config = dict(
    encoder_arch='vit',
    model='contrastive image-text model',
    dataset='regions of photos with short descriptions (Visual Genome)',
    train_examples=203450,
    image_size=64,
    crop_scale_min=0.7,
    horizontal_flip=True,
    translate=0.12,
    color_jitter=0.1,
    tokenizer='word',
    vocab_size=6471,
    loss='softmax',
    embed_dim=256,
    encoder_norm='layernorm',
    encoder_norm_position='pre',
    encoder_activation='gelu',
    encoder_mlp_ratio=2,
    encoder_head_dim=16,
    encoder_fused_qkv=False,
    encoder_bias='qkv',
    encoder_qk_norm=False,
    encoder_parallel_block=False,
    encoder_inner_norm=False,
    encoder_drop_path=0.15,
    encoder_patch_size=[8, 8],
    encoder_conv_stem=True,
    encoder_layers=6,
    encoder_width=384,
    encoder_positions='sincos',
    encoder_pooling='mean',
    text_encoder_causal=False,
    text_encoder_width=128,
    text_encoder_layers=8,
    text_encoder_norm='layernorm',
    text_encoder_norm_position='post',
    text_encoder_activation='gelu',
    text_encoder_mlp_ratio=3,
    text_encoder_head_dim=64,
    text_encoder_fused_qkv=True,
    text_encoder_bias='none',
    text_encoder_qk_norm=False,
    text_encoder_parallel_block=False,
    text_encoder_inner_norm=False,
    text_encoder_moe='top_k',
    text_encoder_num_experts=16,
    text_encoder_moe_every=2,
    text_encoder_expert_mlp_ratio=1,
    text_encoder_experts_per_token=1,
    text_encoder_shared_expert=False,
    text_encoder_positions='sincos',
    residual_init='none',
    optimizer='muon',
    muon_scale='match_rms_adamw',
    lr=0.0061,
    momentum=0.95,
    nesterov=True,
    orthogonalizer='polar_express',
    adamw_lr_other_params=0.0014,
    steps=6200,
    batch_size=256,
    epochs=7.8,
    lr_schedule='linear',
    final_lr_fraction=0.1,
    warmup_steps=1240,
    weight_decay=0.09,
    adamw_weight_decay_other_params=0.05,
)
Rows from block 3 of the text encoder of a small contrastive image-text model, named by matrix and row number. Rows with one number within an expert belong to one neuron, the router's apart. Each number is 128 + 24 x the weight over its row's rms, rounded and kept within 0 to 255. All counts start at 0. Numbers have three digits each.
Before each expert's rows are labels from the 100 texts, of 14848, where the router gives the expert most weight on average: "fires on" is the input token at the peak. Only what is clearly more common there than usual is listed. The data: regions of photos with short descriptions (Visual Genome).
# router: router (text_encoder.blocks.3.mlp.router.weight, 16x128, trained with AdamW), inputs 0-127
# up: expert up (text_encoder.blocks.3.mlp.up, 16x128x128), inputs 0-127
# down: expert down (text_encoder.blocks.3.mlp.down, 16x128x128, transposed), outputs 0-127

# expert 6
fires on: "in"; "long"; "has"; "down"
router.6:103148163092084111091074108093153103153180121121124152139135135116115137101133134116097105087140135113103112113101118079136159136144100125114102138166115101094107088154094119151124112151137111090106110103119161140153101084094101077121159149158151142141106147152147135152148153129148156144116157164148139145106164145143126145107128109112120121160162154155124156143137122167115098142146
up.5:141130144117157174136110166144121164068073100178116149146152116137108148144142105154135084061148077122137113146113127109159133132122131107124142125116140126158101105107109145126158143158168156121089098138166145148171110155125124143094113158126155152104153107136107117137107160118128124131124141134132149120123082096110095104136144143133139135088091116162088140128149122076138137148104
down.5:102096129104181130129135114129169076117165188149104126107113139133142112090121144141132111182176075165157114139111108135100135090095117141147108113092144163146093130119099137093134097100105113118123159150104107087124110137139138087121144169124128135103169142115130162128117142143141100151130136153166152108121144090083132158149104160144162123139131134130136160127091140111153127123140
up.6:111149126126095178156107147107200124126116169109118160092110131110128170152116138115129126160135115123084163141123159107138160094119165121113121094123125153161094174162132154138158131084141104135134129082124096124115132122124117090149136130086125105148157155137131126169079122130111146122116080117126153121084147135153105127134128108162146131150093114117099146067105124164146133132123
down.6:118093136118164124118115156126130158138142100098109091109151127153110102138137166122140103086122083110140089138115148173101138147101104121128122149116137077099171129113134127109155115106126140174128152143131171152122121131109098188164104082124177145113080093166159116109166116163110138132135131170111127153132119095147126148111116119142119155092134135155100100131127173141123148136087

# expert 10
fires on: "and"; "on"
router.10:074091149099105102114088160090142112136172140122098163148132132103103121114178150120119129114125132124107112125110116087134120108083126105105089128100112086135098114131104091181101137119116098119105132113107169130147105100109099106136121146114128158145150132155140130158151161145147148142114159166139109154101146096179126171113126152090118155172162137120116138138160144166144126130157
up.5:155098149095102130120133115103104105098110140091114108108127117071131146202151126165162176147173154160149146119159121124147152127118100159150114120114124086156101119128165129174147126124146145131128127161069092147116116131154108112134151072108141095143160115123135146125126124124169099074152133096150161140093115142135099127152125112150130140105122126123132105149141131097140100125147
down.5:117099132104152173103092128138127114122120128104110155129133156142086136109064159127111095075142190119144162174142153104153125138126137113160092127149106135141133143104081145149125139131141174133092092141099081129100081123100118142134130129130154127153109157125161153139142111128124141121112092150143102135143155158148098135131122096138137138167141150151127107103117110141128078107187
up.6:144108141101135102113080159165139111110120166111139108151130120152133118129148131151125158112118135120166127157132150169119054143117122130149142159097151145102140143110133112143155099101128107111109121147148165107123135105168128158135113093124148107106164151090108076150131176117101156115147113117109117139104142116140116197139111134086104169118130085161076123093156142100151135124140
down.6:141060166123074119091117128126129094145151143116092108133113111094128124097117103127115109188154137152142140088142131161125138142122120150155145116108119140134105181137113136136119118103110099095177162140094140145110116077120123096119158124109151179122146144125113161123148092148136142086124168140111122117109127103157133152091136149126115113141092151171167132117147115120137109141189

# expert 14
fires on: "frisbee"; "jar"; "white"
router.14:101131141101084096074072120107132136154147092166103149118140121100122129132143162093092113099143132100129104110082129117157169126123154133092091137140110121110121077154116141125103103158146136109109125119114168147163103089081152117120151148146145156115106159158142135150157147138154132149152137142134120141115166168146154151124146136092111139161160133111095144173148137132147104154161
up.0:101142121126089128112125108101107121127092061111163156118151094130137107144148131114099114141149149148126175150136123127130101132142112124127121149139138142142126178140110142106117111130132081169143121129111132128115131151137150173148086098146080172198117172119115101157132141130119174119137103093138065118093149147141109111105101174113125141151134122101118132120133133114148079168161
down.0:132144171114122145130161104079130068132083134129141137135104148147111112152104110154131134118184121112085135131122151147116108159106139127111093136134118134133120116156125113108109132113108102118156130166147124121093100142160133158138121154116147159126197106101091126158138122154121087142180126116103155124112149100136116147115109123113116111083141156132110145068160095154101189140160
up.1:177155131135112130128135167132131138121127139122127157100171165117143126129167144169153128177126140089120149149102149119123167168113147134110139160121137138162068135117152166160113132134106121075116093099082123163149129107114128162082144123119112088125161124142127110146086106121122120160065103141126121110098138142146115073114153136150110128111115132119087150121141123088106162115117
down.1:117116125170120143120134130137127100153161111105104120124114110116153120093110079143161132154116131107119154103149115050154176124101116101109132117140123115192114110116119169147122146088142081093161137181132098138145139138155143140093177133148130125107129140148118121101189157112129139129084133118141121137124131134109135134119134105140113096139144107145134132125121162078169168078143

# expert 9
fires on: "broccoli"
router.9:104138178093075093076082117081132129145144104153132145143121148110135176118139142109096116121122111105118103101122099099143150138142142141130083102150110125103099092143117121165131155159133118129140127106109164131165098091100124069118160141146156141135139110161147131169129148122161161150149158146143129146124158148140144160120132102070109117165148134144150123152143101137104101151145
up.0:139126169100135133170188158127099125116134118142073138123147113133201153115135101128134131189126136098170152129124127142153126139106160150120112119097108135161127137122109088134151117149092162146173101118153131141145111144109134111164117125107141072112078103125119108130120146115126125181124160090136136103105140140107087094128121108133089130112154137111160085141104115126130107170138
down.0:156145129138083119112121116111125160123117162159184122105095172131096123125152129117130143168171099135150143098140157140141144124140128138119151149148105119100093111150107058108102098153148086129143094118097135151124151108145126146125084174179090136156119126129118165119123129122116142118114126063114096141111121155150132101153158130126143091135160135139118129107166160099125136074141
up.1:127117142122111091159116117080144165147117151116186196136120109114143126161094129146114138163117097111117107083147132142146123152122159164113173109093120124162145147116173109118094108116108151146139140091135098152120099146161119136150127096142110142102136124107109106124102115110109193141154097112076083145160107136111138129113164132121139086136122124127144120153157159111128150091134
down.1:107141110114155067137111117125145115157129122096127137103129117162159117134140137103169128132105182153144160090151127126129153121149131121142111171082166110121096137119161114180128123093093088080117142130085160086108142109131116133115125120113130125096183100106086127110134161125144157158094099159105138108133131139157117151134174100132119159165146141103139091140153137142147131106156

# expert 8
fires on: "the"; "a"; "."
router.8:094138147087086096093081112101139099155178112166127181144131154104122163091156156115098099106119127104121106106096109097137153142128142128118105124160104107103117100144096122170128138173152137098122125121134175141153103071101115074138159142148149146127129141166149126149132159137158129147128148124144118152116157140154140142106130113099104116159154143131130150151137097166117096134131
up.5:163153105148124127129156180149135109111113125120120127148121073088106130136151135155098126103118101126164114151149111117131130160162109113073115125146123160127135160176127077080156122112162147164167132134142098115132152130104104115143128130136153130118098166133125123119150142093136144121117089161088126086142152138180106118104147141161116146110120112098147107101157155143122060129098
down.5:155163129090141152137076074171179131113097093128080114119099122163090118138111132127157096127125092085146142088141140131174159107127180156124096117134164124137114174116156172124143112118102158141141123103124093134136143102138131109165126140155140108124138122125131129147120119135106116081146162099144119142143156120118138125125125146103141112088098100113134165172130137146125093168115
up.6:150181087114138165112115144129126123118164099118128131136105115093175092150148162141141152141143104139146157138154138117165114124160142112110128141128145148111151096109124149090160141108111156160168143140110154180114116089118130138136066145104107099149089154118112106108120094120174123156149094148130119125099173105119145138149109116113130092151137120096133080090153146074132120122105
down.6:113099155158112132156180157132157134122076136127134089113111130109153128125114120162095111116146137150110175095117137099144126156132159132155121137104119146157104090097126133134155100168124168124102127088123172099163118118130136090127127147172121087084148133133117102172099096144129126125129128151097067127117129126139120140097148174168160074094147149132126166113108124124138102123117

# expert 3
fires on: "the"; "with"
router.3:089140151086077092089077113105126103158177118163119159141140160108131158100154153126101102107131127104112121117099112098139150142130145117109111111167109118108111098141100132173129133176159115107115127124123176141155107073099112079135152146150150153129127146167149112148136167136153134148125151129148115148118156144147132147111132103096109110161159143127133143161144101165109089145127
up.5:114113107091119155125138079165122138117078112137090169135120088104139128176143132121143129139110125163131138171104076163195128134178140163160131140101133169128125115119129152139137096116096078148100137096115125112116139123121108158140157191122131143120153121102131121113120110131104158122128098145121141140101124116173094190127141141112127090095108138105122126115121107127172135136118
down.5:139131128100100161138142127127150158123115124099125117098151107151108105154148122124165152109131121100139135141108172156151133155091141082134119094138163098137086113145150121127141178128155152119126132140100165173105124137083125119085166126174156108126106106171141195102124111131123102106083136126142144121132131143109090167112122112085140097155114083094109133107134121103160152161150
up.6:107157140128143089106140103121132149118097139120122132120163132114167086134126154111148126129109114126118171161137160167143105128124118114165146094137141090103109155135144178124085129110130107165121143121085073185108137154134145121117131148121091174110179151148115101122138131142123085174119122157110119155116142114144097121152106107099149123162098138157124072129081143109167104132119
down.6:147121148129097068132156111134125130122120115120156145145128105136159147131113133102063121180132126144157110140120175167117066119112144130116165108152112133128140107150125151102142176140125126096152125117114157097092087127129151124120135082136143111126151107148142151131159117109110133124113115132130121151149107126124154092164154086166141088084148125172144111120169068103147160108109

# expert 4
fires on: "motorcycle"; "oven"; "scooter"
router.4:115133152097109099086116111099131107154153111137117131121112127112169150081151137135091118123108116107100117102134088121141130125097151149106092101179096096115085106139095121159141139169148126085118134119135156157147099085096111073115136149159146136137095185137133093152134165138153154136159144128159116150117151115151154148116135138147110144159167144115117157154115118163111077137139
up.5:142116085185142149132133141089098108128116095108114112130152132078104116137127131147166123133125129140083152177110136152106107100153104152126113127117142129135106122082146136099185140131130129133131103117133121098153100129146073111126145111129128121146141184103098147138095111119100147147101123155123158153158161106142171129153100163078118102141142167153149115073156129147159103145153
down.5:166125092142138099139111140126150110134128133101109125115184154100131133138109105157120122135145121116145103094143127083130132135173135162145122110084077122169110144108088172150177075144108116162119122166105117128093083109143079124145124150154116152164138115145120151128128147117100141176131105126136112149090132134108094175147150108127135093130132143116131168083105105140135165122156
up.6:168137103148077094137156146149130110157129142140103080149110151130120108098174136113161158165133128092118158123106126117126140137108109179176124112160120157139121124133148117142171105118107137092112164146124099141125130097146099142098112163115127144121142115130140135122096106159109169099174118130163099087128124098118118126135122113141140164151088135092120136117152112103161101048128
down.6:159113104142158179119110140088120142153125146130150142121160121149147118143123161117101134118113129140111136163079172100132130111155127069137083170119100104089154136070136114147161088101175088116118101120135126116107122149162121134107132126158147138135134140140103145119131106091117121151080131072127124108135176136126145150133106113142135112164126161146150143123151132161069133162113

# expert 15
fires on: "a"; "down"
router.15:095145145086086090092072110103131105162171131165118168132136157102119164099150157126100098104120125100113124116091118099146149146142140127112098101162102101108122093141109131173131135168164117100125136122128179143145110069097103081126155139150142136119126150168145122138142170137154136139120143137156119143104158139152131152106119124104108117155162142121122136159135113161109097136141
up.5:127128127117106115149180117113102137079125131157112105140114124122116159129149077130107176129138129067120123130141107170133137136126137130078162133111114144118154151151149122145134083140131103116135132110132119123130143082125120159142112207133086145127144146143132106119098145063112144113103179137147105109097141154144181125120170133128141134115108147133107138138128158119165165103075
down.5:120125126092104139135140094124152152111120201139125114138142099119156136129085133142122150145163166180173103135087144115143100148143108104130116079102149142146146107107151129089137147100164127099145142132117088182166161130097111163118154108154110112104123069116104118142115110121166145121121079128076109152149102144136134151135102164132154110124112094142129127140122099145135149135136
up.6:127109114110143133141140160140115137120131131115149130139082130138091116110155142137137061126134100098126156179167137173125096143135118103072147095096177106145113132105089171120111150108113169144165134147130145120141132132134161131123069114143132135124133109138107129096179112122109130100108126110111114114140148152116122126168110122110129135138082167161127131175091143132157076178130
down.6:124159105151136082160138083144117151112148128151101102112138149107159104134161098099113117110136147102140066128090163134128081132109149122190092135136142131115094163138091177112107152161161122128106113168120142100135143125139137170124124111138158097124095137085182147160134117127128126113128120143168122106157129129130119106146095079121176122105161156161133114140113127122119144108116