config.toml
train_examples = 203450
tokenizer = "word"
encoder_fused_qkv = false
encoder_drop_path = 0.15
encoder_conv_stem = true
text_encoder_norm_position = "post"
text_encoder_head_dim = 64
text_encoder_qk_norm = false
text_encoder_inner_norm = false
text_encoder_moe_every = 2
text_encoder_shared_expert = false
batch_size = 256
epochs = 7.8
final_lr_fraction = 0.1
Rows from block 2 of the image encoder, named by matrix and row number. Rows with one number belong to one neuron. Each number is 128 + 32 x the weight over its row's rms, rounded and kept within 0 to 255. All counts start at 0. Numbers have three digits each. After the name is the row's rms in percent of the matrix's.
# fc1: MLP up (encoder.blocks.2.mlp.fc1.weight, 768x384), inputs 288-383
# fc2: MLP down (encoder.blocks.2.mlp.fc2.weight, 384x768, transposed), outputs 288-383
fc1.482 085:149159136105136141114143113068078156164091148099085163105117081152051147098131163153100143155130180116177155154116143087136106139112118094094096127087110121126126181093081162147102089136112171122110115115154148149098070129086087162105149147154112054114106195166119118181151184101182218140
fc2.482 081:112125126159139114127147147091166133106062144140080108122136126162107098090119144131174047113154086120122126149072083162128168157146167087166101127115119113177138148167128113105090117176123127168119174132082129097160107086121054149131143115170098125170123124118146156198102154129134091150
fc1.483 102:141171187164096143143125062175165081166116163122055118094058121134136175155115163166096166132146197109104154138164197151129123118047157147138082123114044120114176094166115171105110144113090126118185108160087164108118209155084125098226098141145155092166178160141128136147169135111112135188
fc2.483 102:215136173099129103120112093122104150105174111102114158151125122138118142129115048134150077150187081144080181173167126150136069084153173132111164185145134134086071047094115128147154086173140187109106147137080109174136082082030110166095076103185150105102135134146129182133116105144174190149
fc1.484 094:171189125154113066156119141149155123125129169058110134118174074145113124155104172136168051139112111073151106120131140139105104173105136143140117152143126165149109183086105146077075145157140078098130215097155174122140130085137159135106117153101138117138121170127135097134147096079102092148
fc2.484 096:095144131103172085118163151129125164058146132144115133117138158147111101138098149133131088136142145140083101099087145126097163158096111114173069119131142118073117177134120063124138170067101161132122125095101195167112126150075228117128154108132165114122158143137152119172130143137154192083
fc1.485 033:174111074141127165159128098096170140159129128167135173139096148072104130168135104163097108083137122117152151115121144084129122190123136144154107155146095146168100177087090115088168135057142101071124111078116151125159147137116175116155090113115125138155132150139107133119089158143130162099
fc2.485 030:090145230138116116106185150128118204122099046184084152108112103107149100101120111155098153059170135094140187101137146176144129079135072134119184077153146146154152138098101111188146188108073150149138155139129110151067110142118145119155156127146111121150154137159101151146082186157194101146
fc1.486 099:140118166157096136095152216114122081127169115071134118098197119075126051174137117129111082123115125088149132113158131129054124130092177120146146140179150098153158169136157084110117059151080167156117123135064148182161071138134181138116108162148141140192078132136128071129110119130076110126
fc2.486 102:120160146135160131191133157130169120089143186130160076092139097129079134111093129109198117137111091121122122147094099108149105121153129142112114150094085130117113142158112145141139125131183151134116109117130158091137143144132188134128208057108159100160159103055092097128117199112120143133
fc1.487 082:105125101127106122124144082133135111172123141082163119114074096158141214139108098179123201127106121109123139140139154099109154094061101117135113120078186112116153095167176140074079141126179135135075087159144189098108139134115140169158073148079146130064169101132154155109186129158144147136
fc2.487 074:161144146116118079144136104144109099124131148150128112128055121162189137157121176116141106098162102109137127144119129141128097158107128072098067113121132160065128105170111131116159163166122105173125105148131115154135145148095187153118102161078135151161165141112131121153114163066056131174
fc1.488 066:133150147136188190129141179058049153124135112169100116127111164076112134148090118098119131168117119135128141141121127136138120103120126088111100133094212190122157105131164163144127133113123106192165082130161144099148175173115137139118081129083131141137142108113066193095111174139106112158
fc2.488 062:099101136174166144100117132143171145150100128093139140158090120144122170144118123122135126176126134134127156136170094115114076175121091070137135135151126070127098118091166163095056177178131141117106168158142136142050155143143101135123134094135105125177152054094097076128067144095122113117
fc1.489 070:151137190075152096136227138190110118141147137161119094155163148071116111139131138159135030148082191108116116181139125120171139152176147141126109077160107188131110126141143067126128077094134145092139096140098052118156145107128158136117134136130093099171164146146183155112090085101110113122
fc2.489 068:071097141125173120113141080090070126156161109194117124124114121115142136148187162146111089153172158124128092164147133177133073108146102136098109199161119147176082107134106182123137100155121143125150140130151109140113059165135159174095131103148150137156112116122131093114136137153127154130
fc1.490 093:108108144110151077107109106129115075146121041095160102114162173155106160129106089095135111210105110134169116112190143120076081087160138076155114110141129088174108083145094130165126125198063104168102142121112129172101150127178126127123067134130163161142138100076123169107138075151140207150
fc2.490 097:110132128135136125120141179122142105099141135165131144137128129076127088127096142166087127120098079139068130131122116135158158087140096197162143133070143098116154139161117134147096160108198105134190118123125131116136112171151111103234156127148137109157122166123110114138135093100142128113
fc1.491 101:107133089155108149115156115188108115113158128176146142144095103152099072135150077132141100162045127171135073125162120160125100099093133174078066164081084157079146169110100101158112118060119131129072116157160165164172133081120134053167114173132099169157103104192123124183181109121142127152
fc2.491 108:109153201113079133198171117120116159201127119148114115139142146135156158146137139136097112087087147122155142118163102139111125144100076089228141122124092084159156104136124101133150121131134096186124090124114102127127123140060150058201146180100110179100177096200148092064188166111085119064
fc1.492 112:091090170158100128104076098129142164129118188126103121062185085199142109073128160150064116121096127132141141079171116116047146111126169094107160096075091156126144185078117152062123112124093116126141166099097123150114121157116155103108106100150131122093123092148152121131117131105101085121
fc2.492 114:120083083107126106121172066086075122127110070145174119200108117085101132126150174165143149077130128142138087162141158119129130121184132090133099146173126153144159182165132094146213124076089113128091135153152155145174089122090125179180118150151109131170084100092121172119117132165121092086
fc1.493 100:111211154141148128157115116108147064160155145174121147137069124136075160143077083151126110137104136138133136149157164118152093153091123159123098141121097182114105072085129074155116138114125148112120178163102139152056164071141107105171150185100144150137169121112138147092087106173110155132
fc2.493 101:129135113120119175115238145091192116093097124147116112101103113127182110052133160164120104133182132142134184099057101111119189170111136125172124126125123118131091113181138079170140115105117101058080132148128152155143083180142126041128100154089121140095088157121170094049074169123125166142
fc1.494 138:116133094164116125094087105128156145126134163064108104106151134137114103094133174151090098113153084124119106162115186110131142191150086128111158110111137084079074120159184131103168126141109078120048141108070163115083109063143191102155171122159150136125105192132154100128088131150110126126
fc2.494 131:146151101208097126145134093102168116148184166118209149160127133140107126181129181106132138098182122139148147117100123132117113149101137194128129141216128117140167136133142118121080130123103156155167133098067108161098108151116141146147185107134124209086098126104132111048092158144066112082
fc1.495 108:112164145132125095126117101109154106157162170117133147120167121138136130130107089151124119148075121089114181063128149116096168146135142120171190144155111106139116122095158148118072092093088085103105102179165147144121214153126159113153166153169123111120087120111153142090171099144108158168
fc2.495 114:160148143144044087138151178082072126197119107124111120147153141115061128126090114124102107190143131096110131122111130171129133038097151100153099100087136096101129081159101176135171076164103090107160110123103090215113073165157131124131141159108146204123078182079106087133090096161098137077
fc1.496 128:131137168146102136104191133136152084143124126126150045116093165084143150054103166107093163127151159113134147113169130095125138159118156103131090143105112153137109058112105093123155161101092136087125210119121170127125131154138100097173140062116185129154155072157187114126176120070138099121
fc2.496 116:141123102127086106108140130079125106072138129068146116156134145160099118192142154143097106162082167141156071145099172059115144125135154188077182115083124127107131067159106109102112138132112136142146130132158198130110154141111162133133116166176079099123143137122136147128132179090140097157
fc1.497 128:081193104135139058090091165129103108075184078120092131096153223124111140135107123137152166125132163133130155152020137124124155172129107111190123091094148124110097155118116090111131162184160143080156136092160109128096121134130165122118076154140088144126110161078127184031134163109128132126
fc2.497 124:074191116087128105142105098125111123100139104192123105162171155096168134143080123130143166177172106132080135141104140108098126066048064110136173059120119130150125113109129132097194136156084075089161130074116107096124088152077160074159137127120101153216113154121155155130102079157098197148
fc1.498 081:140167086143149137169150160123081150089158109095085135041161158130069136149075166148171119076115104115131162095151184128155073162106135098148112168123105086168170149097159146118076116195057132081141125144090144101136125117156112091148102138117155149127138158112157113108095095089180052150
fc2.498 089:155090121128120148088132094129096095104173137178137180140108118147095142154100094143120117117094138151171097124112100118166182111081093137180120135082130171165138118154138172132137108115126096158148099149123102167156109143075145157123111112156093130139124133076134220172138105078123198124
fc1.499 131:133142105122136146139131082129120147083120079134123158143136116137176159128123082099131118136157155114134148119135125097094150177117133116115117136155126124153115090099110152118158129140177074126200111155119125147119096151054090126137038154130135104128130121071127151182131166141131057127
fc2.499 125:133115106109126102139133131164084138119178085180193132134084140102088101197095045140141104139150116167118092133120076154108140106154094103103143095155062126154154147059111188121154099113166157147119096126138168155130137083113126159125077107108079135115091170175124085167169180138135063134
fc1.500 116:134133080086143141119072120093188143071143129160138183151116130227154147139149048147131124169109112166098107071124063098137161086136107105087146117118091166127139189106124137133160145147165145108216091063109101142111139081138068163068142165133147181140112103089148102083078110093130123132
fc2.500 109:119107124124142178160139141124147149133102158141145117063165100176096120130166083134103154118139166112150142125119105117108097137126145152078124093149123130136117121156118117152120187177084170069102101089074163135099119133155120130164174148097114149139133068130130129070073164170102110097
fc1.501 116:087106139111159110093123083164134072092134142155149134174137167158125160163106129116105088141123099143140134121147184084165143100161151080130107106145060084146137127187099071170135041094076121146141154152123125160117150115147081078139167131173166098159151077117107176201092084093116123062
fc2.501 115:122163122126109092102130095182099125143140125120101072115168137127121134170133158101170147160122094145134086151150148130143132088190140097127069127103121102155104062162140135081062097151113057151135111063147159136128141073148141105191163134083151168182115092115146148121163106103132091112
fc1.502 100:138130187113106141083180148088136092135148121119085090200152135118098162100163120151108113167130158148145137124124114107117138076099132143153113143124121162128100153095122112101082099087095120123076084115164142086096173125155151109090105178182066133152153162114095173163148033085113099115
fc2.502 106:116162230156123117089120108083142098069171112124117093186097152136119113160127119121160140122209141111080107090109077102194224145146097130151165063186108145171068115059132135091137094171154110097098141142086157087078165103106141117123078151117133105056091126111156152153102097143126077136
fc1.503 101:094100132149127155103173194151122126115137098100108052119214155088136128092139158155167099148079125092088126129179130079083130138152107144125117160099127159141182149146041115140085128127120061096190097138189151141179153113073102112153052098067126166108150105122020081117184135151148101138
fc2.503 099:102141130118149065139083134097130140163137127126137084146137158151085108154164113099131135139149138112132181102176083124091061086165108137103066061185136100086132093084114039088089136161149063117096127087135155105084111116097066136138141121117134129129113123151143119135138107120111101152
fc1.504 116:142036108091069128114191138175112134107091108193114170119103097162087017121120138098156142159127116117144124178130154097123122123153096144152070114097142128130140108116108095186152131069135177086110113131125182131105143102074166175144119091120134102123142164085128135171085112073111175096
fc2.504 120:113120163151171144172154134124130182121161039026161115147119079147125138128176206069141163087101094121128127129132132106087086109169091131133122112115183142158130106159087106152108149070089142112149134132118129143202148086184144187148153167121144123154142103130190176085107140155127151130
fc1.505 086:145134106139129122115090163111169137146122169134066153090148084092178082108077140092137117097144123153178133157089178142151111178118148153148037174109096167187153065110195092134120095111116077098146159111197140096119103121129114129147179096105099114176193058168181054137135051172110115138
fc2.505 092:190138164157185132124127131081149145156098154106161167176155139087168088075098163125168134205126129119163089107138072124097147110138163162105159146108188098161073091124074151113101181121148086136104085140146177106164133112114120106115136117173131145079049109110109085119151180173129157136
fc1.507 087:094140095090112173113131162208097122127149095114115130094135107088142124086199167098060125105099093093130178142121137162080090206129159189138149159160162139177119114181143134142124120182116097120141120146123113073104144151137109120188125145128173133113162154106119166148158111141116096092
fc2.507 090:148130135171109089121163091094177098089101158133151143054052169123167121107104137121084112128129133131129123129089151141121085121146140149124092101119142108135132114171096149110120143103106138172134136176125146180158147163116097102085131130142144178078090190093065184134132134162092106195
fc1.508 124:119085130178059108058112125144142151112088135115085147147116158115132143152136115172136109126102121138126130121153151089100141097114128132157130079135128193134168106169148105141167131121131143125128100191137139119107075171142102089048111139178113078151176116103155153083136147150118150073
fc2.508 132:112194105130123192149135157168076132142129144132204102094086153156080121126130118144139152064140150153099128177157165099131094067141141136124085074099112106144201115149133100117134192165133082138176060097107090071117197202099163076221186141122091109110082145170109156110177137109149082121
fc1.509 074:142131174095127082131145160152147120137123083169096137126143126164169149184074101088135105122031144154091132136151159093138141100174075126134094131080150098095124098131124103147148143094137126095187124133112115085111117176199119071125074102141130171118178111144196123144139131151094170127
fc2.509 074:076105105151112155138138138106152192148198148128110097214132118075142055106127103120125085095179090126110099114038136157171177088116112136246145110160049150132147110079188143158120120131090159080122137146147101178073130177162090103112143119081077165102113180124152156106132146085116201113
fc1.510 094:120076140098137126079125109146099173131109137152086117156108116090155146161138167155127095121130204108170138096184114067187148093103127131175136127126100093102143144137163173128122182113136080114129126098141158060118136121138125160112185160188106146183151138144170104161091169140145127101
fc2.510 091:064155087094089139077158041144117168145143112149126152171158131167092085070175136137143097130125146131116102114114111117122122155106149099076164139133083071131144148188111114131151160109174177154106127141140130134100094189107159108066184146076056170081141146126123087110075102112173143192
fc1.512 106:109154123112112085171204099178129052139153197156157135144146077152110207140135165171085109122172124104097121121107132178068090177102124159123162163155091134133174160072115112100140117148080102101138064158088182141138103137143142126112078112134134093124109086039130107143130114137107105075
fc2.512 109:083133166180139109106112088151129112114124156153123103133130187125126141091137143135152126138111147112113132160141084150158135180204166109109135218152125082228063145082121141138158142068118106107078106163085150100096159150073100089141094120146085065173163093190096116187115122098066144110
fc1.513 095:178143135131116128110087156154092086119134102086111114102066174124141123174173159169130137141054123142137155214143169131079145105134143093129130159109118143103125062099099139137089155088137093111114133080129137103127148102092114119140065182089114091182116122106138068139101150118077163139
fc2.513 096:159148107161213097153070119133127156156156097110129131178139137135155162189050126148069106230138154087123077126154077144162135078190114147124107057119143145120158090097095131131124104153128089147156180116170108155114118091105109178167156168108140152066132165122141066113120195093124104163
fc1.514 072:097100101105092159080138146105085099129159114108140148092063147145103095090120125111114097152136154160142128105142134103142055129104151140126126156146138088154137112117107097103102114120130128165096092145226118138094109084105093097110172111166162078129147129193115101094112130115142150100
fc2.514 069:184158178130188118192114129049161119104113100103174096109150155124128171150135090118169112143155120090157154178113142110145152144116117133081101174105159104101133124168141122144146132169124143101138093173135101144176124189115111184095063170134157082163141110137060119161069155122097120137
fc1.515 122:061066121168098138069079136110175173139163168128117135085092086154092132067134166094111087176136072169200105154091112115149192163092151173157126075136153164125108146134097133180100172125129100155155115103095151093048095065132130126136174114157192118119142099173147119127156121141102151135
fc2.515 121:121080085181136137135111159169135136117091141079134118161148104141122077138113170130120178119182121122120132134144114128079139114137152115128201129141165091099106112093160118104184112124151085151164056103185176165143178077118094156085153171156135197159130183131171158135174163156166100147